python train.py --dataset="photos with spoken descriptions (Open Images, Localized Narratives)" --image_size=48 --tokenizer="char" --encoder_downsampling="stride" --eps=1e-08 --epochs=19.1 --decay_fraction=0.4 --warmup_steps=760
Rows from block 4 of the text decoder, named by matrix and row number. Rows with one number belong to one neuron. Each number is 200 + 20 x the weight over its row's rms, rounded and kept within 0 to 999. All counts start at 0. After the name is the row's rms in percent of the matrix's.
# gate: MLP gate (decoder.blocks.4.mlp.gate.weight, 512x192), inputs 64-127
# fc1: MLP up (decoder.blocks.4.mlp.fc1.weight, 512x192), inputs 64-127
# fc2: MLP down (decoder.blocks.4.mlp.fc2.weight, 192x512, transposed), outputs 64-127
gate.91,099,179,227,221,195,212,193,226,220,199,239,200,208,219,196,224,222,195,200,220,195,221,199,179,186,200,209,210,248,203,247,227,201,193,177,187,201,209,165,226,173,187,202,221,197,207,169,207,232,168,210,178,182,212,225,179,201,198,214,236,195,183,186,258,179
gate.92,100,207,217,190,196,230,205,219,204,204,199,226,220,189,181,208,180,192,234,219,193,219,192,213,209,245,215,217,170,198,175,191,209,213,225,218,188,218,190,178,188,219,179,173,196,201,203,203,195,227,219,216,195,192,187,252,228,198,201,235,190,205,203,206,194
gate.93,099,235,167,211,211,201,220,241,222,180,208,176,187,199,193,185,209,203,239,199,221,205,202,229,193,190,217,181,170,179,227,200,201,225,176,171,188,209,212,194,273,184,187,176,192,171,206,242,181,183,206,184,183,204,185,231,194,212,193,214,223,240,224,197,213
gate.94,095,211,239,187,221,184,182,216,195,211,200,186,190,165,243,185,218,216,197,190,190,222,186,225,208,180,210,178,232,225,231,186,225,203,212,213,191,198,177,162,218,173,214,192,177,200,195,178,180,200,207,214,187,240,190,187,220,249,196,220,199,244,203,231,174
gate.95,098,194,212,217,218,206,183,177,198,209,186,200,185,199,212,207,211,224,193,204,211,200,205,209,201,222,185,206,176,194,176,212,207,212,205,182,183,192,184,217,227,217,220,193,224,195,212,205,202,234,223,185,200,203,186,232,175,191,222,231,224,215,197,213,222
gate.96,095,199,169,211,169,237,202,207,194,186,199,217,216,182,209,212,216,162,196,167,251,202,184,199,206,212,234,185,202,196,193,196,200,203,162,209,198,198,199,209,199,189,198,199,224,213,238,179,183,207,152,192,173,195,176,186,208,201,192,152,225,201,175,198,218
gate.97,101,193,193,222,197,251,225,188,191,230,174,159,154,209,200,184,201,165,198,209,166,192,209,194,210,211,229,206,202,205,191,192,184,175,201,197,188,243,191,207,211,199,168,180,194,211,190,182,187,179,189,173,227,188,178,199,165,216,190,213,188,164,202,220,225
gate.98,100,220,193,231,215,212,205,210,230,208,215,169,214,201,169,206,187,197,189,201,173,197,205,232,198,202,195,202,202,166,177,208,188,222,193,203,219,208,225,167,191,166,202,215,177,198,190,217,198,197,205,217,174,219,227,159,164,212,178,155,167,200,205,208,159
gate.99,103,172,175,220,201,192,207,199,205,212,217,210,212,170,216,167,165,224,186,181,194,199,175,195,169,223,187,222,233,202,208,225,231,173,202,227,198,217,233,187,217,189,162,227,203,226,194,208,264,258,212,209,211,188,200,217,183,210,204,168,198,168,186,227,152
gate.100,095,210,208,217,191,193,183,177,184,236,194,178,197,213,209,192,166,217,195,193,170,248,187,230,225,187,207,177,257,193,212,237,176,239,234,186,206,220,209,222,206,181,211,186,214,204,231,216,185,221,168,231,204,172,173,223,180,219,208,189,209,186,206,223,189
gate.101,100,207,155,185,231,161,202,204,242,197,212,214,186,181,173,189,221,195,216,196,205,190,192,178,232,201,190,216,189,167,204,180,191,213,180,205,227,229,211,235,180,215,197,202,217,193,189,218,225,229,213,235,203,209,219,186,219,158,219,190,232,201,221,218,205
gate.102,100,225,178,198,215,219,195,231,213,206,218,200,201,203,185,175,225,236,190,168,172,194,214,163,181,154,190,195,172,226,183,193,206,176,173,197,178,197,178,229,195,211,195,218,217,226,214,196,208,195,184,191,228,188,199,213,206,189,211,188,171,210,190,206,184
gate.103,097,200,235,220,207,247,179,223,188,189,218,214,216,201,221,200,217,212,196,210,197,193,185,247,193,185,217,209,213,198,190,175,185,210,223,209,200,235,199,189,225,221,208,193,183,195,207,207,161,253,236,192,179,180,217,208,208,183,149,177,174,214,191,217,216
gate.104,101,200,194,206,214,197,190,191,211,210,245,219,167,214,201,168,156,190,173,227,234,223,182,217,209,192,196,218,204,189,182,233,224,209,202,187,216,193,202,214,203,181,190,159,196,186,227,202,224,200,211,208,200,236,219,192,183,184,206,161,227,200,181,193,192
gate.105,097,220,200,210,216,180,203,188,230,219,168,189,199,208,201,221,209,156,232,202,193,182,211,239,197,216,187,201,196,202,203,172,185,206,192,163,172,205,197,155,202,189,177,186,197,204,218,182,202,186,205,191,161,243,204,218,196,212,201,217,194,212,220,193,163
gate.106,095,217,220,215,210,202,220,213,220,225,204,236,227,174,233,201,228,208,201,213,143,199,220,204,226,188,178,192,201,167,200,216,219,174,199,206,193,204,209,200,215,199,180,172,219,202,213,219,167,198,197,230,217,169,207,203,190,172,195,188,208,224,213,212,217
gate.107,104,238,181,189,202,179,174,188,210,192,224,203,215,137,203,179,164,226,223,189,189,188,179,209,180,196,203,226,193,191,207,162,185,209,165,180,191,183,196,209,219,207,210,212,180,203,182,236,225,187,177,185,223,197,232,171,212,216,184,178,220,188,214,192,183
gate.108,098,225,211,223,212,233,216,237,223,210,185,196,225,186,186,180,202,187,182,208,207,208,177,217,219,200,237,208,215,187,192,173,214,152,204,164,151,186,171,210,216,221,192,181,214,178,190,220,214,193,224,207,202,164,209,187,198,197,198,212,187,220,178,212,205
gate.109,101,199,217,232,162,236,184,202,220,232,209,189,231,216,167,215,227,179,183,178,212,200,208,203,217,228,178,203,189,208,213,170,191,206,217,197,205,191,188,223,196,195,189,161,213,229,203,212,184,178,180,200,188,234,202,193,212,221,223,206,196,206,237,184,207
gate.110,104,188,203,155,221,186,172,236,212,158,230,180,225,189,215,203,187,248,259,194,213,236,190,199,211,198,187,207,206,177,191,176,165,188,186,196,208,205,207,210,232,194,210,180,187,189,210,177,216,214,193,188,221,197,195,181,192,203,207,203,182,212,207,237,175
gate.111,097,190,243,186,206,196,212,223,215,208,168,186,218,215,197,224,223,169,217,178,183,212,238,188,218,209,196,193,181,204,231,191,201,176,202,226,196,162,211,197,208,215,204,191,186,204,218,218,174,221,188,187,227,206,206,248,201,184,202,188,163,229,186,200,192
gate.112,102,215,191,186,167,212,196,245,204,187,201,188,199,208,246,206,233,197,208,185,175,186,183,182,226,235,225,225,188,205,243,205,221,194,222,194,198,190,229,163,223,188,188,218,220,223,182,196,227,172,167,217,242,196,208,196,235,181,243,168,198,213,207,192,204
gate.113,101,180,200,195,202,205,213,205,194,221,233,203,182,200,180,213,206,179,173,195,192,205,181,209,212,247,196,197,191,197,198,210,181,192,226,204,212,172,218,199,183,173,183,176,226,164,184,167,218,221,240,217,211,170,215,159,231,202,181,193,153,190,215,218,238
gate.114,103,219,230,222,191,190,197,189,233,185,200,242,205,195,163,261,196,159,189,183,216,210,201,226,222,212,202,191,207,178,186,204,238,206,213,214,223,233,177,220,209,246,214,177,170,206,210,218,188,187,164,196,175,180,191,162,215,204,189,207,184,218,190,168,201
gate.115,104,217,220,224,173,192,206,192,210,152,180,174,206,191,167,173,196,201,218,209,240,180,222,205,221,176,201,208,204,224,210,212,199,219,198,222,226,226,229,178,217,201,190,205,180,200,212,205,204,173,165,195,231,229,194,214,201,195,226,190,196,217,176,178,177
gate.116,099,185,185,203,202,237,215,217,229,224,232,214,181,174,209,228,188,215,200,237,195,206,169,163,161,189,183,193,201,217,213,188,229,216,187,209,200,205,156,212,201,220,203,222,162,182,209,199,177,188,184,198,192,169,192,222,227,195,226,190,173,163,193,202,186
gate.117,110,174,185,212,170,200,201,208,219,192,213,174,219,211,185,203,191,206,225,201,235,179,240,211,219,223,155,187,201,191,182,185,192,193,222,215,214,229,190,199,196,240,180,186,150,203,217,204,193,238,181,192,191,230,200,228,187,183,208,169,246,206,227,208,196
gate.118,095,184,208,184,166,195,178,219,206,195,198,217,215,185,228,223,194,214,167,211,217,209,227,204,168,207,209,174,179,227,181,229,189,189,176,201,186,231,199,184,190,168,219,205,204,229,173,211,228,187,218,214,245,222,179,198,187,196,169,207,214,210,204,241,184
gate.119,105,229,190,212,231,197,201,215,179,215,175,163,175,205,179,179,224,235,200,216,227,180,199,172,204,172,207,224,196,192,153,185,236,236,198,179,164,219,168,160,202,203,160,213,210,211,175,209,231,191,204,173,199,177,188,185,172,179,204,204,197,188,206,220,212
gate.120,106,193,195,222,201,226,200,197,166,167,195,166,186,233,200,223,179,213,186,195,223,193,186,210,208,198,184,243,194,215,221,215,205,227,178,190,211,207,206,220,210,201,203,171,207,182,182,235,216,171,207,229,203,154,223,214,226,228,164,173,195,207,226,239,190
gate.121,106,249,197,197,198,196,192,214,179,223,197,197,207,198,183,216,265,211,210,186,207,204,207,208,185,203,183,189,160,191,200,212,181,204,178,175,214,221,215,192,194,201,152,215,231,193,191,186,165,209,186,196,200,175,220,139,171,193,195,206,180,231,206,233,184
gate.122,102,191,202,215,233,202,169,210,175,188,182,173,194,211,187,196,143,210,165,211,177,208,182,232,182,203,190,234,214,233,203,205,197,206,164,211,205,204,212,181,173,185,166,175,225,201,238,213,215,184,188,213,180,196,205,198,199,210,178,172,210,176,239,201,196
gate.123,102,204,185,216,205,237,205,220,189,178,154,174,199,255,236,189,215,218,206,189,232,172,192,181,234,204,190,187,206,184,231,170,214,222,180,191,201,190,201,205,226,187,187,202,208,212,211,197,186,167,179,223,185,200,208,186,210,187,226,177,232,201,219,206,202
gate.124,106,182,216,221,212,220,197,223,204,203,197,184,215,221,198,230,217,186,222,230,164,181,235,206,217,234,209,174,185,190,149,205,265,212,210,192,203,195,191,185,183,193,219,228,186,200,195,203,165,210,186,202,224,181,218,179,189,209,200,224,169,202,188,192,194
gate.125,102,232,129,177,188,186,204,212,206,221,175,175,191,226,207,204,184,204,199,170,183,207,182,219,195,215,209,211,201,191,210,179,202,167,237,225,201,205,230,168,221,191,196,210,233,208,169,214,225,226,211,217,230,192,204,227,202,213,189,193,180,196,215,217,200
fc1.91,099,172,184,163,244,180,174,204,185,203,171,211,166,200,221,191,166,201,185,212,229,204,200,203,233,193,175,182,203,206,197,177,209,197,229,206,171,218,191,167,188,187,264,197,182,210,143,207,207,209,163,185,196,180,199,221,198,200,206,195,208,203,191,214,173
fc1.92,099,198,192,212,237,227,213,175,212,187,185,164,196,226,204,203,188,223,194,215,206,200,204,184,192,234,208,203,176,243,208,171,199,203,168,173,180,222,192,208,187,196,185,231,189,188,227,167,194,214,169,169,159,196,196,166,210,200,196,189,214,221,206,197,169
fc1.93,103,198,195,231,200,202,204,175,219,225,209,170,190,226,189,217,169,186,201,206,200,209,188,202,192,206,186,221,186,190,178,210,181,236,189,171,184,195,221,186,189,212,209,176,222,208,226,223,155,219,224,204,211,171,174,184,183,207,162,207,224,205,164,204,200
fc1.94,095,189,176,186,170,167,202,209,220,166,200,199,202,177,184,193,179,244,216,202,191,180,206,258,191,220,225,181,194,182,219,174,216,184,183,242,151,187,215,213,187,188,187,204,202,227,223,206,223,203,202,177,230,192,188,195,210,237,206,237,185,163,213,213,187
fc1.95,100,199,219,216,193,173,212,173,186,214,191,201,209,205,220,205,188,191,218,208,180,226,221,182,206,232,223,236,208,165,206,214,188,205,188,169,199,194,207,165,186,189,195,179,190,166,201,190,207,172,192,216,246,189,208,219,194,200,222,239,227,202,222,208,201
fc1.96,096,229,195,203,232,176,179,172,232,194,149,189,197,149,230,183,215,203,213,214,220,211,168,172,189,226,170,215,204,206,203,188,191,192,204,220,204,217,189,206,164,203,201,211,196,200,214,169,215,209,178,207,199,179,229,179,188,230,195,186,196,183,188,211,240
fc1.97,099,222,225,192,206,201,190,217,211,203,191,197,190,174,209,196,195,193,191,225,200,186,201,198,182,236,243,157,198,208,164,210,168,190,219,202,197,206,173,191,213,225,209,209,197,214,221,240,240,233,174,192,177,187,197,198,196,210,240,216,193,213,222,186,220
fc1.98,106,181,245,224,178,206,198,195,196,219,247,189,200,186,121,228,163,185,226,197,175,197,207,185,180,211,213,226,194,224,181,199,188,215,196,190,167,147,224,211,212,209,189,186,201,227,193,195,183,195,164,217,181,204,188,183,202,193,173,201,187,241,240,184,184
fc1.99,099,224,223,197,184,195,207,197,201,153,198,215,209,171,217,230,231,195,182,187,191,202,204,189,184,175,182,196,185,195,188,243,208,200,224,223,197,179,193,197,198,196,179,188,188,199,188,175,177,172,201,216,208,181,177,216,217,205,209,199,184,182,173,198,240
fc1.100,099,181,192,214,210,220,207,216,171,208,196,207,177,201,161,222,220,197,200,223,197,233,183,220,226,217,176,190,220,193,171,211,212,192,213,168,213,211,170,204,184,190,205,179,189,199,153,212,187,176,200,167,229,204,226,192,221,198,198,203,163,194,211,150,178
fc1.101,101,185,219,172,211,211,210,198,209,259,198,203,189,204,172,167,172,176,187,219,173,223,183,243,191,201,223,220,187,182,202,232,174,199,185,203,206,210,191,190,154,216,226,227,207,206,214,187,211,215,193,204,217,221,220,194,202,203,190,166,174,219,205,179,235
fc1.102,102,196,196,238,222,200,195,262,197,220,209,206,191,219,207,228,172,227,170,227,204,179,228,195,216,222,209,194,211,187,230,186,219,202,199,209,185,196,179,233,206,188,184,236,154,229,176,188,199,246,186,218,194,245,219,218,183,217,232,216,179,189,185,192,190
fc1.103,092,176,223,233,149,181,206,217,188,224,213,201,184,227,243,190,203,204,204,194,190,249,175,171,192,195,200,197,216,200,208,231,232,225,196,209,199,199,169,200,167,218,228,210,187,252,192,188,215,204,193,222,180,212,238,201,198,228,218,219,164,194,189,197,231
fc1.104,103,213,221,200,217,195,192,154,202,211,206,189,217,161,210,195,217,184,208,197,189,204,156,196,213,205,178,205,183,214,182,189,164,183,194,189,203,191,168,198,175,192,196,227,185,224,181,216,198,227,211,174,192,196,207,215,160,192,227,204,201,209,209,155,203
fc1.105,091,209,178,155,232,183,169,210,187,216,196,185,204,197,194,240,206,199,256,145,233,201,219,192,197,201,180,184,198,214,213,224,199,228,189,196,200,212,175,173,190,223,196,199,190,186,195,195,218,176,169,200,204,212,177,210,192,204,238,191,205,203,213,193,184
fc1.106,099,191,207,175,199,215,228,180,200,202,198,229,222,225,216,226,202,199,193,219,224,214,204,214,203,222,206,267,205,196,186,221,180,204,235,199,170,200,153,166,208,199,183,216,179,192,186,218,201,241,191,179,178,183,178,188,183,225,205,231,192,222,217,217,219
fc1.107,101,214,218,206,219,244,142,198,195,194,200,235,211,212,197,198,161,172,214,192,214,195,205,200,185,200,162,207,175,233,227,204,182,224,205,219,170,229,188,182,194,220,224,155,226,196,209,223,210,182,203,199,151,174,222,218,184,221,205,209,203,205,212,200,208
fc1.108,098,179,244,208,171,229,243,184,201,167,194,201,217,200,203,214,157,214,186,185,207,226,213,175,201,200,181,221,189,182,194,197,181,205,210,187,183,209,191,170,213,190,228,238,249,178,204,211,172,193,198,177,211,242,190,228,195,210,174,200,205,188,230,177,230
fc1.109,104,173,184,193,228,189,182,202,220,210,164,213,190,191,166,220,199,212,206,183,201,208,209,205,154,240,204,184,232,161,199,180,205,227,187,198,207,210,244,199,168,177,197,220,197,180,205,199,220,243,223,189,184,193,198,163,180,222,197,180,191,188,218,190,220
fc1.110,101,173,213,193,205,186,211,219,214,194,197,196,211,240,197,186,193,218,176,212,201,179,236,147,172,161,213,177,225,216,174,215,224,199,188,191,215,209,215,184,180,207,224,219,212,218,205,175,230,216,193,197,221,192,175,174,188,228,182,226,189,194,213,229,200
fc1.111,096,191,159,245,190,218,190,200,243,186,194,199,200,185,212,229,193,160,243,178,179,177,219,221,184,223,176,192,233,220,215,196,189,186,204,157,227,211,202,205,216,200,220,190,220,246,194,190,201,219,214,211,223,240,198,205,215,206,158,204,230,195,204,205,175
fc1.112,101,209,198,211,211,240,201,210,189,215,179,166,192,182,228,196,231,212,240,214,200,215,179,196,177,184,207,211,198,197,218,210,222,209,186,207,194,204,173,195,199,162,217,169,218,218,213,196,178,237,241,243,167,218,176,217,174,177,226,222,199,225,207,200,207
fc1.113,101,155,249,219,200,195,182,201,202,208,228,222,232,215,186,200,216,201,232,239,215,188,173,178,195,201,221,199,205,181,208,189,194,193,207,189,197,203,169,202,215,202,182,238,213,211,201,191,178,160,203,217,189,175,188,205,173,214,228,160,204,133,202,229,228
fc1.114,103,191,234,181,208,162,174,209,183,205,181,210,223,189,188,204,189,202,181,186,199,203,203,212,189,168,211,221,226,197,212,206,210,198,178,203,224,220,191,212,210,203,208,181,160,188,199,234,187,211,195,216,194,178,214,174,212,197,202,222,238,250,208,185,228
fc1.115,102,189,212,202,199,206,191,203,194,180,176,219,223,218,181,203,177,240,214,222,205,217,216,201,197,191,217,209,214,190,182,199,220,212,221,206,205,188,207,171,186,210,187,194,242,214,230,185,177,158,203,160,196,188,223,218,191,224,232,220,202,213,216,182,220
fc1.116,101,236,199,188,215,196,197,196,223,197,232,228,234,215,215,224,186,214,174,205,204,165,209,216,217,213,197,194,214,204,151,200,206,219,196,202,215,196,204,244,199,211,183,217,197,196,171,232,178,158,201,221,201,204,193,175,167,205,227,177,179,222,202,238,174
fc1.117,099,182,200,184,212,220,157,212,207,178,200,239,207,217,200,227,216,201,198,176,210,192,159,209,190,184,209,196,224,209,200,191,177,201,182,221,195,207,234,182,180,148,203,196,215,176,197,211,201,191,231,204,200,236,215,187,186,200,173,198,202,186,213,166,193
fc1.118,094,208,182,233,162,190,208,203,198,166,168,217,209,181,207,206,205,190,216,202,220,247,234,214,215,192,162,176,165,197,225,211,228,194,225,203,197,224,186,199,226,181,212,201,210,224,177,220,204,178,224,196,208,229,202,176,224,179,236,179,192,215,209,185,179
fc1.119,098,181,223,189,187,187,224,197,180,249,224,206,155,194,234,214,202,197,188,181,190,182,197,202,211,194,166,186,192,231,185,215,215,201,201,202,197,197,212,181,205,191,171,187,206,192,214,177,175,226,194,228,193,204,201,195,210,219,196,233,160,194,198,189,213
fc1.120,102,212,178,201,157,195,177,197,185,178,199,219,186,213,171,201,211,182,227,193,189,181,238,182,185,216,216,219,219,175,228,201,232,171,229,191,192,166,221,179,190,190,198,236,202,213,199,203,201,203,188,167,257,190,210,181,202,208,180,186,233,185,143,176,232
fc1.121,102,198,228,207,211,174,209,206,220,225,236,185,212,203,180,190,193,211,202,177,195,219,205,214,221,207,207,227,210,216,169,220,179,230,163,187,190,147,207,177,227,184,178,221,222,195,182,233,181,186,204,222,183,226,202,193,174,229,174,210,224,210,202,215,211
fc1.122,097,206,207,178,210,192,203,198,208,195,205,195,175,191,172,224,179,201,201,238,195,198,190,193,206,226,197,203,217,190,223,189,166,228,201,179,190,176,197,203,231,179,209,205,225,192,205,195,232,203,198,205,178,217,207,190,252,203,192,223,198,149,237,254,185
fc1.123,105,170,208,176,174,192,211,185,215,204,195,205,205,187,202,181,210,208,162,198,201,221,221,213,192,166,221,177,185,224,173,188,217,184,171,233,211,203,177,212,130,176,224,230,220,189,177,196,211,202,178,212,215,179,188,184,177,214,177,194,201,197,179,226,192
fc1.124,108,213,180,195,225,183,161,246,214,195,183,188,157,191,210,191,197,230,198,211,222,204,190,221,194,173,226,199,203,218,156,214,216,191,238,246,231,214,219,220,216,206,187,228,176,215,203,184,192,208,214,173,187,222,190,199,206,191,216,165,175,216,211,214,197
fc1.125,097,183,187,188,193,183,210,245,194,177,226,215,189,222,196,193,177,205,168,163,230,186,198,203,188,233,192,178,193,188,163,194,229,170,228,204,230,214,202,175,201,177,193,213,245,207,196,176,175,242,226,203,215,210,170,205,213,159,175,221,164,193,189,198,220
fc2.91,103,189,210,242,159,219,226,193,189,185,215,213,184,195,230,198,182,211,202,197,214,191,189,162,196,204,225,241,211,205,227,179,213,191,233,222,224,248,212,187,213,235,203,234,195,220,217,194,201,181,177,206,173,225,230,194,162,167,196,227,219,192,202,198,179
fc2.92,106,197,191,198,161,223,222,190,226,196,226,200,203,209,189,223,208,210,190,201,190,207,200,186,214,236,169,184,181,192,217,149,193,242,228,211,209,192,195,214,209,200,236,193,210,203,195,180,180,186,207,205,185,199,199,186,203,189,211,214,208,162,155,218,188
fc2.93,100,215,226,207,205,185,202,168,184,224,184,223,201,198,204,215,209,186,202,196,175,221,228,223,215,194,192,180,209,192,224,227,178,190,207,222,192,196,202,180,185,217,227,182,225,181,210,147,199,192,234,158,206,201,213,164,146,177,214,231,173,173,157,194,207
fc2.94,095,216,201,240,197,223,219,206,199,197,179,165,190,232,181,186,225,215,231,182,212,219,191,196,187,194,221,188,168,204,227,213,219,231,183,170,207,207,199,206,180,185,217,235,211,200,211,195,204,233,173,196,195,223,225,245,229,188,209,169,235,224,192,179,188
fc2.95,098,172,173,187,167,215,198,207,212,214,200,210,217,204,205,180,171,157,197,193,190,180,178,194,188,207,201,240,194,190,196,179,207,224,227,197,196,178,157,168,202,198,205,206,224,186,191,194,180,206,225,182,163,205,188,195,254,178,147,196,220,188,208,176,198
fc2.96,098,166,189,207,184,200,215,199,196,205,185,182,236,165,204,205,206,171,207,202,194,197,188,204,176,165,201,201,201,190,195,179,178,196,214,198,184,221,206,209,229,220,190,196,198,176,185,217,185,188,183,215,206,208,227,206,201,191,235,211,185,207,195,181,197
fc2.97,101,208,201,220,201,183,213,163,211,189,207,213,219,199,187,177,165,202,216,207,197,176,191,225,196,207,198,208,203,170,194,190,168,179,163,207,203,194,203,182,200,199,195,226,221,164,191,200,190,213,194,193,217,178,174,210,222,184,200,181,200,177,189,202,194
fc2.98,100,194,176,201,216,201,225,206,171,209,179,216,186,173,203,176,219,202,207,189,194,185,203,199,205,192,228,218,212,221,243,203,195,203,210,237,196,200,202,216,206,162,201,197,196,227,208,175,204,208,236,181,201,223,218,220,221,186,242,223,199,216,214,202,224
fc2.99,103,190,185,190,192,174,221,195,242,197,198,173,172,177,218,200,180,179,208,218,205,186,200,188,210,185,216,210,190,211,169,189,210,194,178,226,177,204,196,192,221,234,210,244,225,199,179,219,215,197,181,189,180,206,247,192,212,169,195,219,199,211,228,215,171
fc2.100,098,205,187,178,191,186,198,181,240,187,221,195,237,199,174,174,191,209,177,182,165,209,196,183,168,220,226,226,183,185,190,209,183,199,222,200,177,222,236,209,215,179,239,219,215,199,192,203,161,217,161,216,204,226,162,220,170,210,195,228,190,174,238,215,179
fc2.101,100,198,219,179,240,175,224,172,235,253,172,200,182,220,198,195,193,195,195,230,202,189,220,235,214,219,216,184,225,214,219,216,210,205,197,207,221,194,233,225,183,209,208,177,208,209,192,223,202,220,214,188,192,215,167,243,184,206,229,198,216,206,242,219,206
fc2.102,103,200,219,169,217,175,210,195,163,195,189,184,196,210,186,209,206,182,217,206,152,221,199,188,184,191,209,204,191,240,210,155,194,180,192,162,182,203,170,231,198,211,176,217,219,231,187,185,194,201,191,202,206,163,220,188,210,201,185,207,192,170,188,180,194
fc2.103,095,198,175,229,207,185,193,198,202,226,165,182,206,174,187,171,189,229,189,193,192,152,174,220,225,205,203,199,183,217,191,217,194,191,177,202,214,231,194,175,212,233,245,175,155,185,234,217,191,178,215,185,208,225,216,210,186,222,197,173,186,208,196,208,206
fc2.104,102,187,216,210,166,231,164,176,201,193,179,200,216,210,190,182,188,236,196,197,185,204,227,212,187,194,195,208,208,178,211,221,214,190,177,223,239,178,206,210,240,187,162,201,184,188,150,209,188,174,216,238,224,196,225,213,231,210,209,232,167,162,204,208,198
fc2.105,096,190,201,203,214,208,180,210,220,194,219,160,193,194,198,182,212,221,170,216,190,193,178,234,218,214,217,213,214,181,222,236,262,192,239,201,207,226,206,170,190,213,210,162,215,215,200,187,191,208,176,218,233,188,201,219,173,183,231,179,180,187,179,207,212
fc2.106,101,211,201,223,178,213,198,234,222,228,216,197,243,171,185,190,211,221,205,179,175,218,170,233,224,193,201,178,194,198,245,191,232,191,220,192,213,210,197,223,219,212,204,199,183,239,208,197,201,236,231,193,169,187,200,211,208,211,200,189,198,215,236,204,203
fc2.107,103,201,184,249,254,190,178,171,200,221,223,208,212,205,179,222,217,148,234,174,239,224,192,193,203,224,184,219,189,211,193,185,196,208,194,195,210,224,204,230,188,194,197,205,206,187,200,232,207,234,211,165,221,201,204,228,194,208,225,208,209,211,183,177,186
fc2.108,097,217,175,224,207,193,174,228,186,236,187,177,237,194,182,196,188,211,212,194,208,200,168,195,202,197,183,214,199,187,218,215,205,185,193,184,162,197,212,207,215,190,200,248,159,218,193,201,184,198,212,193,211,169,206,157,236,189,219,198,200,213,230,205,184
fc2.109,098,208,195,215,222,220,228,162,162,192,198,201,181,196,220,198,201,199,188,203,180,215,201,213,218,158,203,191,192,211,200,231,186,195,229,205,176,173,175,182,186,196,204,183,222,180,219,197,176,196,213,187,191,177,183,228,196,182,225,195,203,219,203,232,209
fc2.110,103,186,202,221,186,200,199,191,212,224,177,225,233,198,209,214,217,231,209,183,203,204,189,241,175,187,215,208,229,153,231,223,186,187,188,236,226,176,192,198,215,172,205,206,201,185,218,232,199,180,188,194,184,187,227,172,242,184,184,189,214,185,189,216,171
fc2.111,096,182,223,187,215,193,195,231,197,232,228,217,184,226,223,206,209,217,163,203,181,216,182,220,210,193,208,191,189,163,187,215,189,196,208,212,204,205,198,212,198,184,195,192,196,187,224,192,233,197,246,181,205,190,205,201,221,216,231,161,148,246,195,208,194
fc2.112,100,210,207,232,211,236,173,234,196,187,172,190,186,193,182,205,186,177,234,189,193,213,197,188,230,236,194,191,230,202,216,200,184,188,222,213,242,190,196,195,165,157,180,190,193,195,205,214,229,208,201,187,200,206,211,197,201,181,163,202,202,210,207,229,237
fc2.113,096,192,215,209,192,183,224,186,158,190,199,183,190,156,184,208,203,224,184,183,174,184,196,176,207,206,215,197,210,206,197,191,164,188,188,212,230,176,192,163,210,196,197,228,207,201,205,192,161,214,218,222,187,188,163,175,222,167,198,237,213,184,166,183,212
fc2.114,105,213,192,218,174,215,180,177,205,180,209,200,215,228,203,181,216,194,197,212,217,202,232,251,225,187,189,215,181,270,148,201,178,203,220,196,195,152,181,198,210,210,226,195,173,211,195,211,159,206,185,189,219,215,197,202,177,182,221,220,203,191,213,177,224
fc2.115,099,190,204,193,209,174,205,237,182,221,185,172,180,193,176,198,196,189,197,205,201,203,183,207,214,197,181,191,187,199,190,187,181,232,177,221,197,212,229,181,220,202,223,206,172,194,162,250,221,215,210,209,215,193,179,231,195,190,193,205,201,226,163,222,216
fc2.116,103,218,150,208,194,188,206,186,217,237,219,187,220,219,221,237,222,183,217,188,227,223,188,200,211,196,195,211,206,174,210,196,180,221,172,167,167,220,207,195,200,191,197,208,202,228,192,262,231,214,168,209,195,211,196,222,170,223,215,195,173,207,199,178,165
fc2.117,101,167,181,170,164,171,211,223,202,186,175,191,195,204,211,176,179,177,186,189,170,183,217,239,202,186,189,171,210,224,177,204,221,182,224,204,199,182,188,172,189,225,214,194,180,212,207,242,172,200,210,198,192,204,233,200,207,212,184,195,216,215,215,200,229
fc2.118,099,198,206,184,189,204,199,177,183,199,251,208,192,187,168,202,219,174,227,198,197,186,193,169,254,190,163,175,250,224,206,172,159,192,221,183,184,214,223,143,210,198,212,183,193,241,249,206,203,214,185,186,223,221,208,214,209,207,158,193,197,189,211,217,213
fc2.119,101,198,183,244,196,172,174,184,189,179,209,196,182,199,219,210,218,191,203,223,210,198,235,202,201,201,195,196,162,214,213,181,182,223,186,223,201,214,213,200,191,170,202,210,162,223,206,211,227,193,217,197,197,198,217,223,230,217,207,208,172,217,182,189,191
fc2.120,103,212,200,213,186,187,158,172,223,165,216,205,198,166,229,204,223,170,176,196,205,186,165,214,218,165,191,186,189,235,166,197,200,186,183,236,182,188,176,168,181,204,177,238,218,206,180,228,196,193,228,229,176,239,206,179,211,213,171,175,193,174,211,218,193
fc2.121,097,202,183,203,220,210,190,199,158,188,178,194,224,200,208,220,175,215,220,208,222,155,212,177,245,216,205,226,191,210,201,183,195,174,226,208,156,235,201,209,183,205,200,202,208,204,221,186,196,212,199,230,185,212,221,179,212,200,199,193,204,224,188,228,173
fc2.122,107,233,203,183,215,187,181,199,200,203,211,192,221,221,206,182,209,217,207,170,210,216,200,202,237,194,175,153,211,159,186,239,202,225,240,177,198,232,195,185,225,207,217,223,195,214,181,255,197,207,222,198,178,221,192,189,223,176,226,196,197,242,155,200,231
fc2.123,102,229,206,210,218,227,239,211,154,180,191,194,207,195,229,187,188,183,209,192,174,194,207,215,208,208,226,190,233,226,199,189,169,180,160,231,157,167,190,187,163,156,193,211,182,183,195,230,153,189,168,203,194,194,199,177,223,217,213,201,199,218,185,197,223
fc2.124,101,151,207,217,200,210,221,159,151,214,233,228,204,177,178,182,198,206,195,182,218,202,215,192,183,215,164,205,202,193,172,187,148,209,166,157,222,184,236,208,206,204,200,198,229,188,223,182,190,215,193,208,206,219,221,169,208,198,168,191,228,194,198,196,189
fc2.125,097,187,211,215,200,206,212,198,216,207,203,198,200,188,210,179,186,197,224,208,205,189,196,196,223,196,174,228,238,196,202,198,202,202,189,242,195,202,208,256,193,195,238,191,205,244,209,207,211,177,233,232,206,170,202,158,189,213,207,168,210,186,181,209,206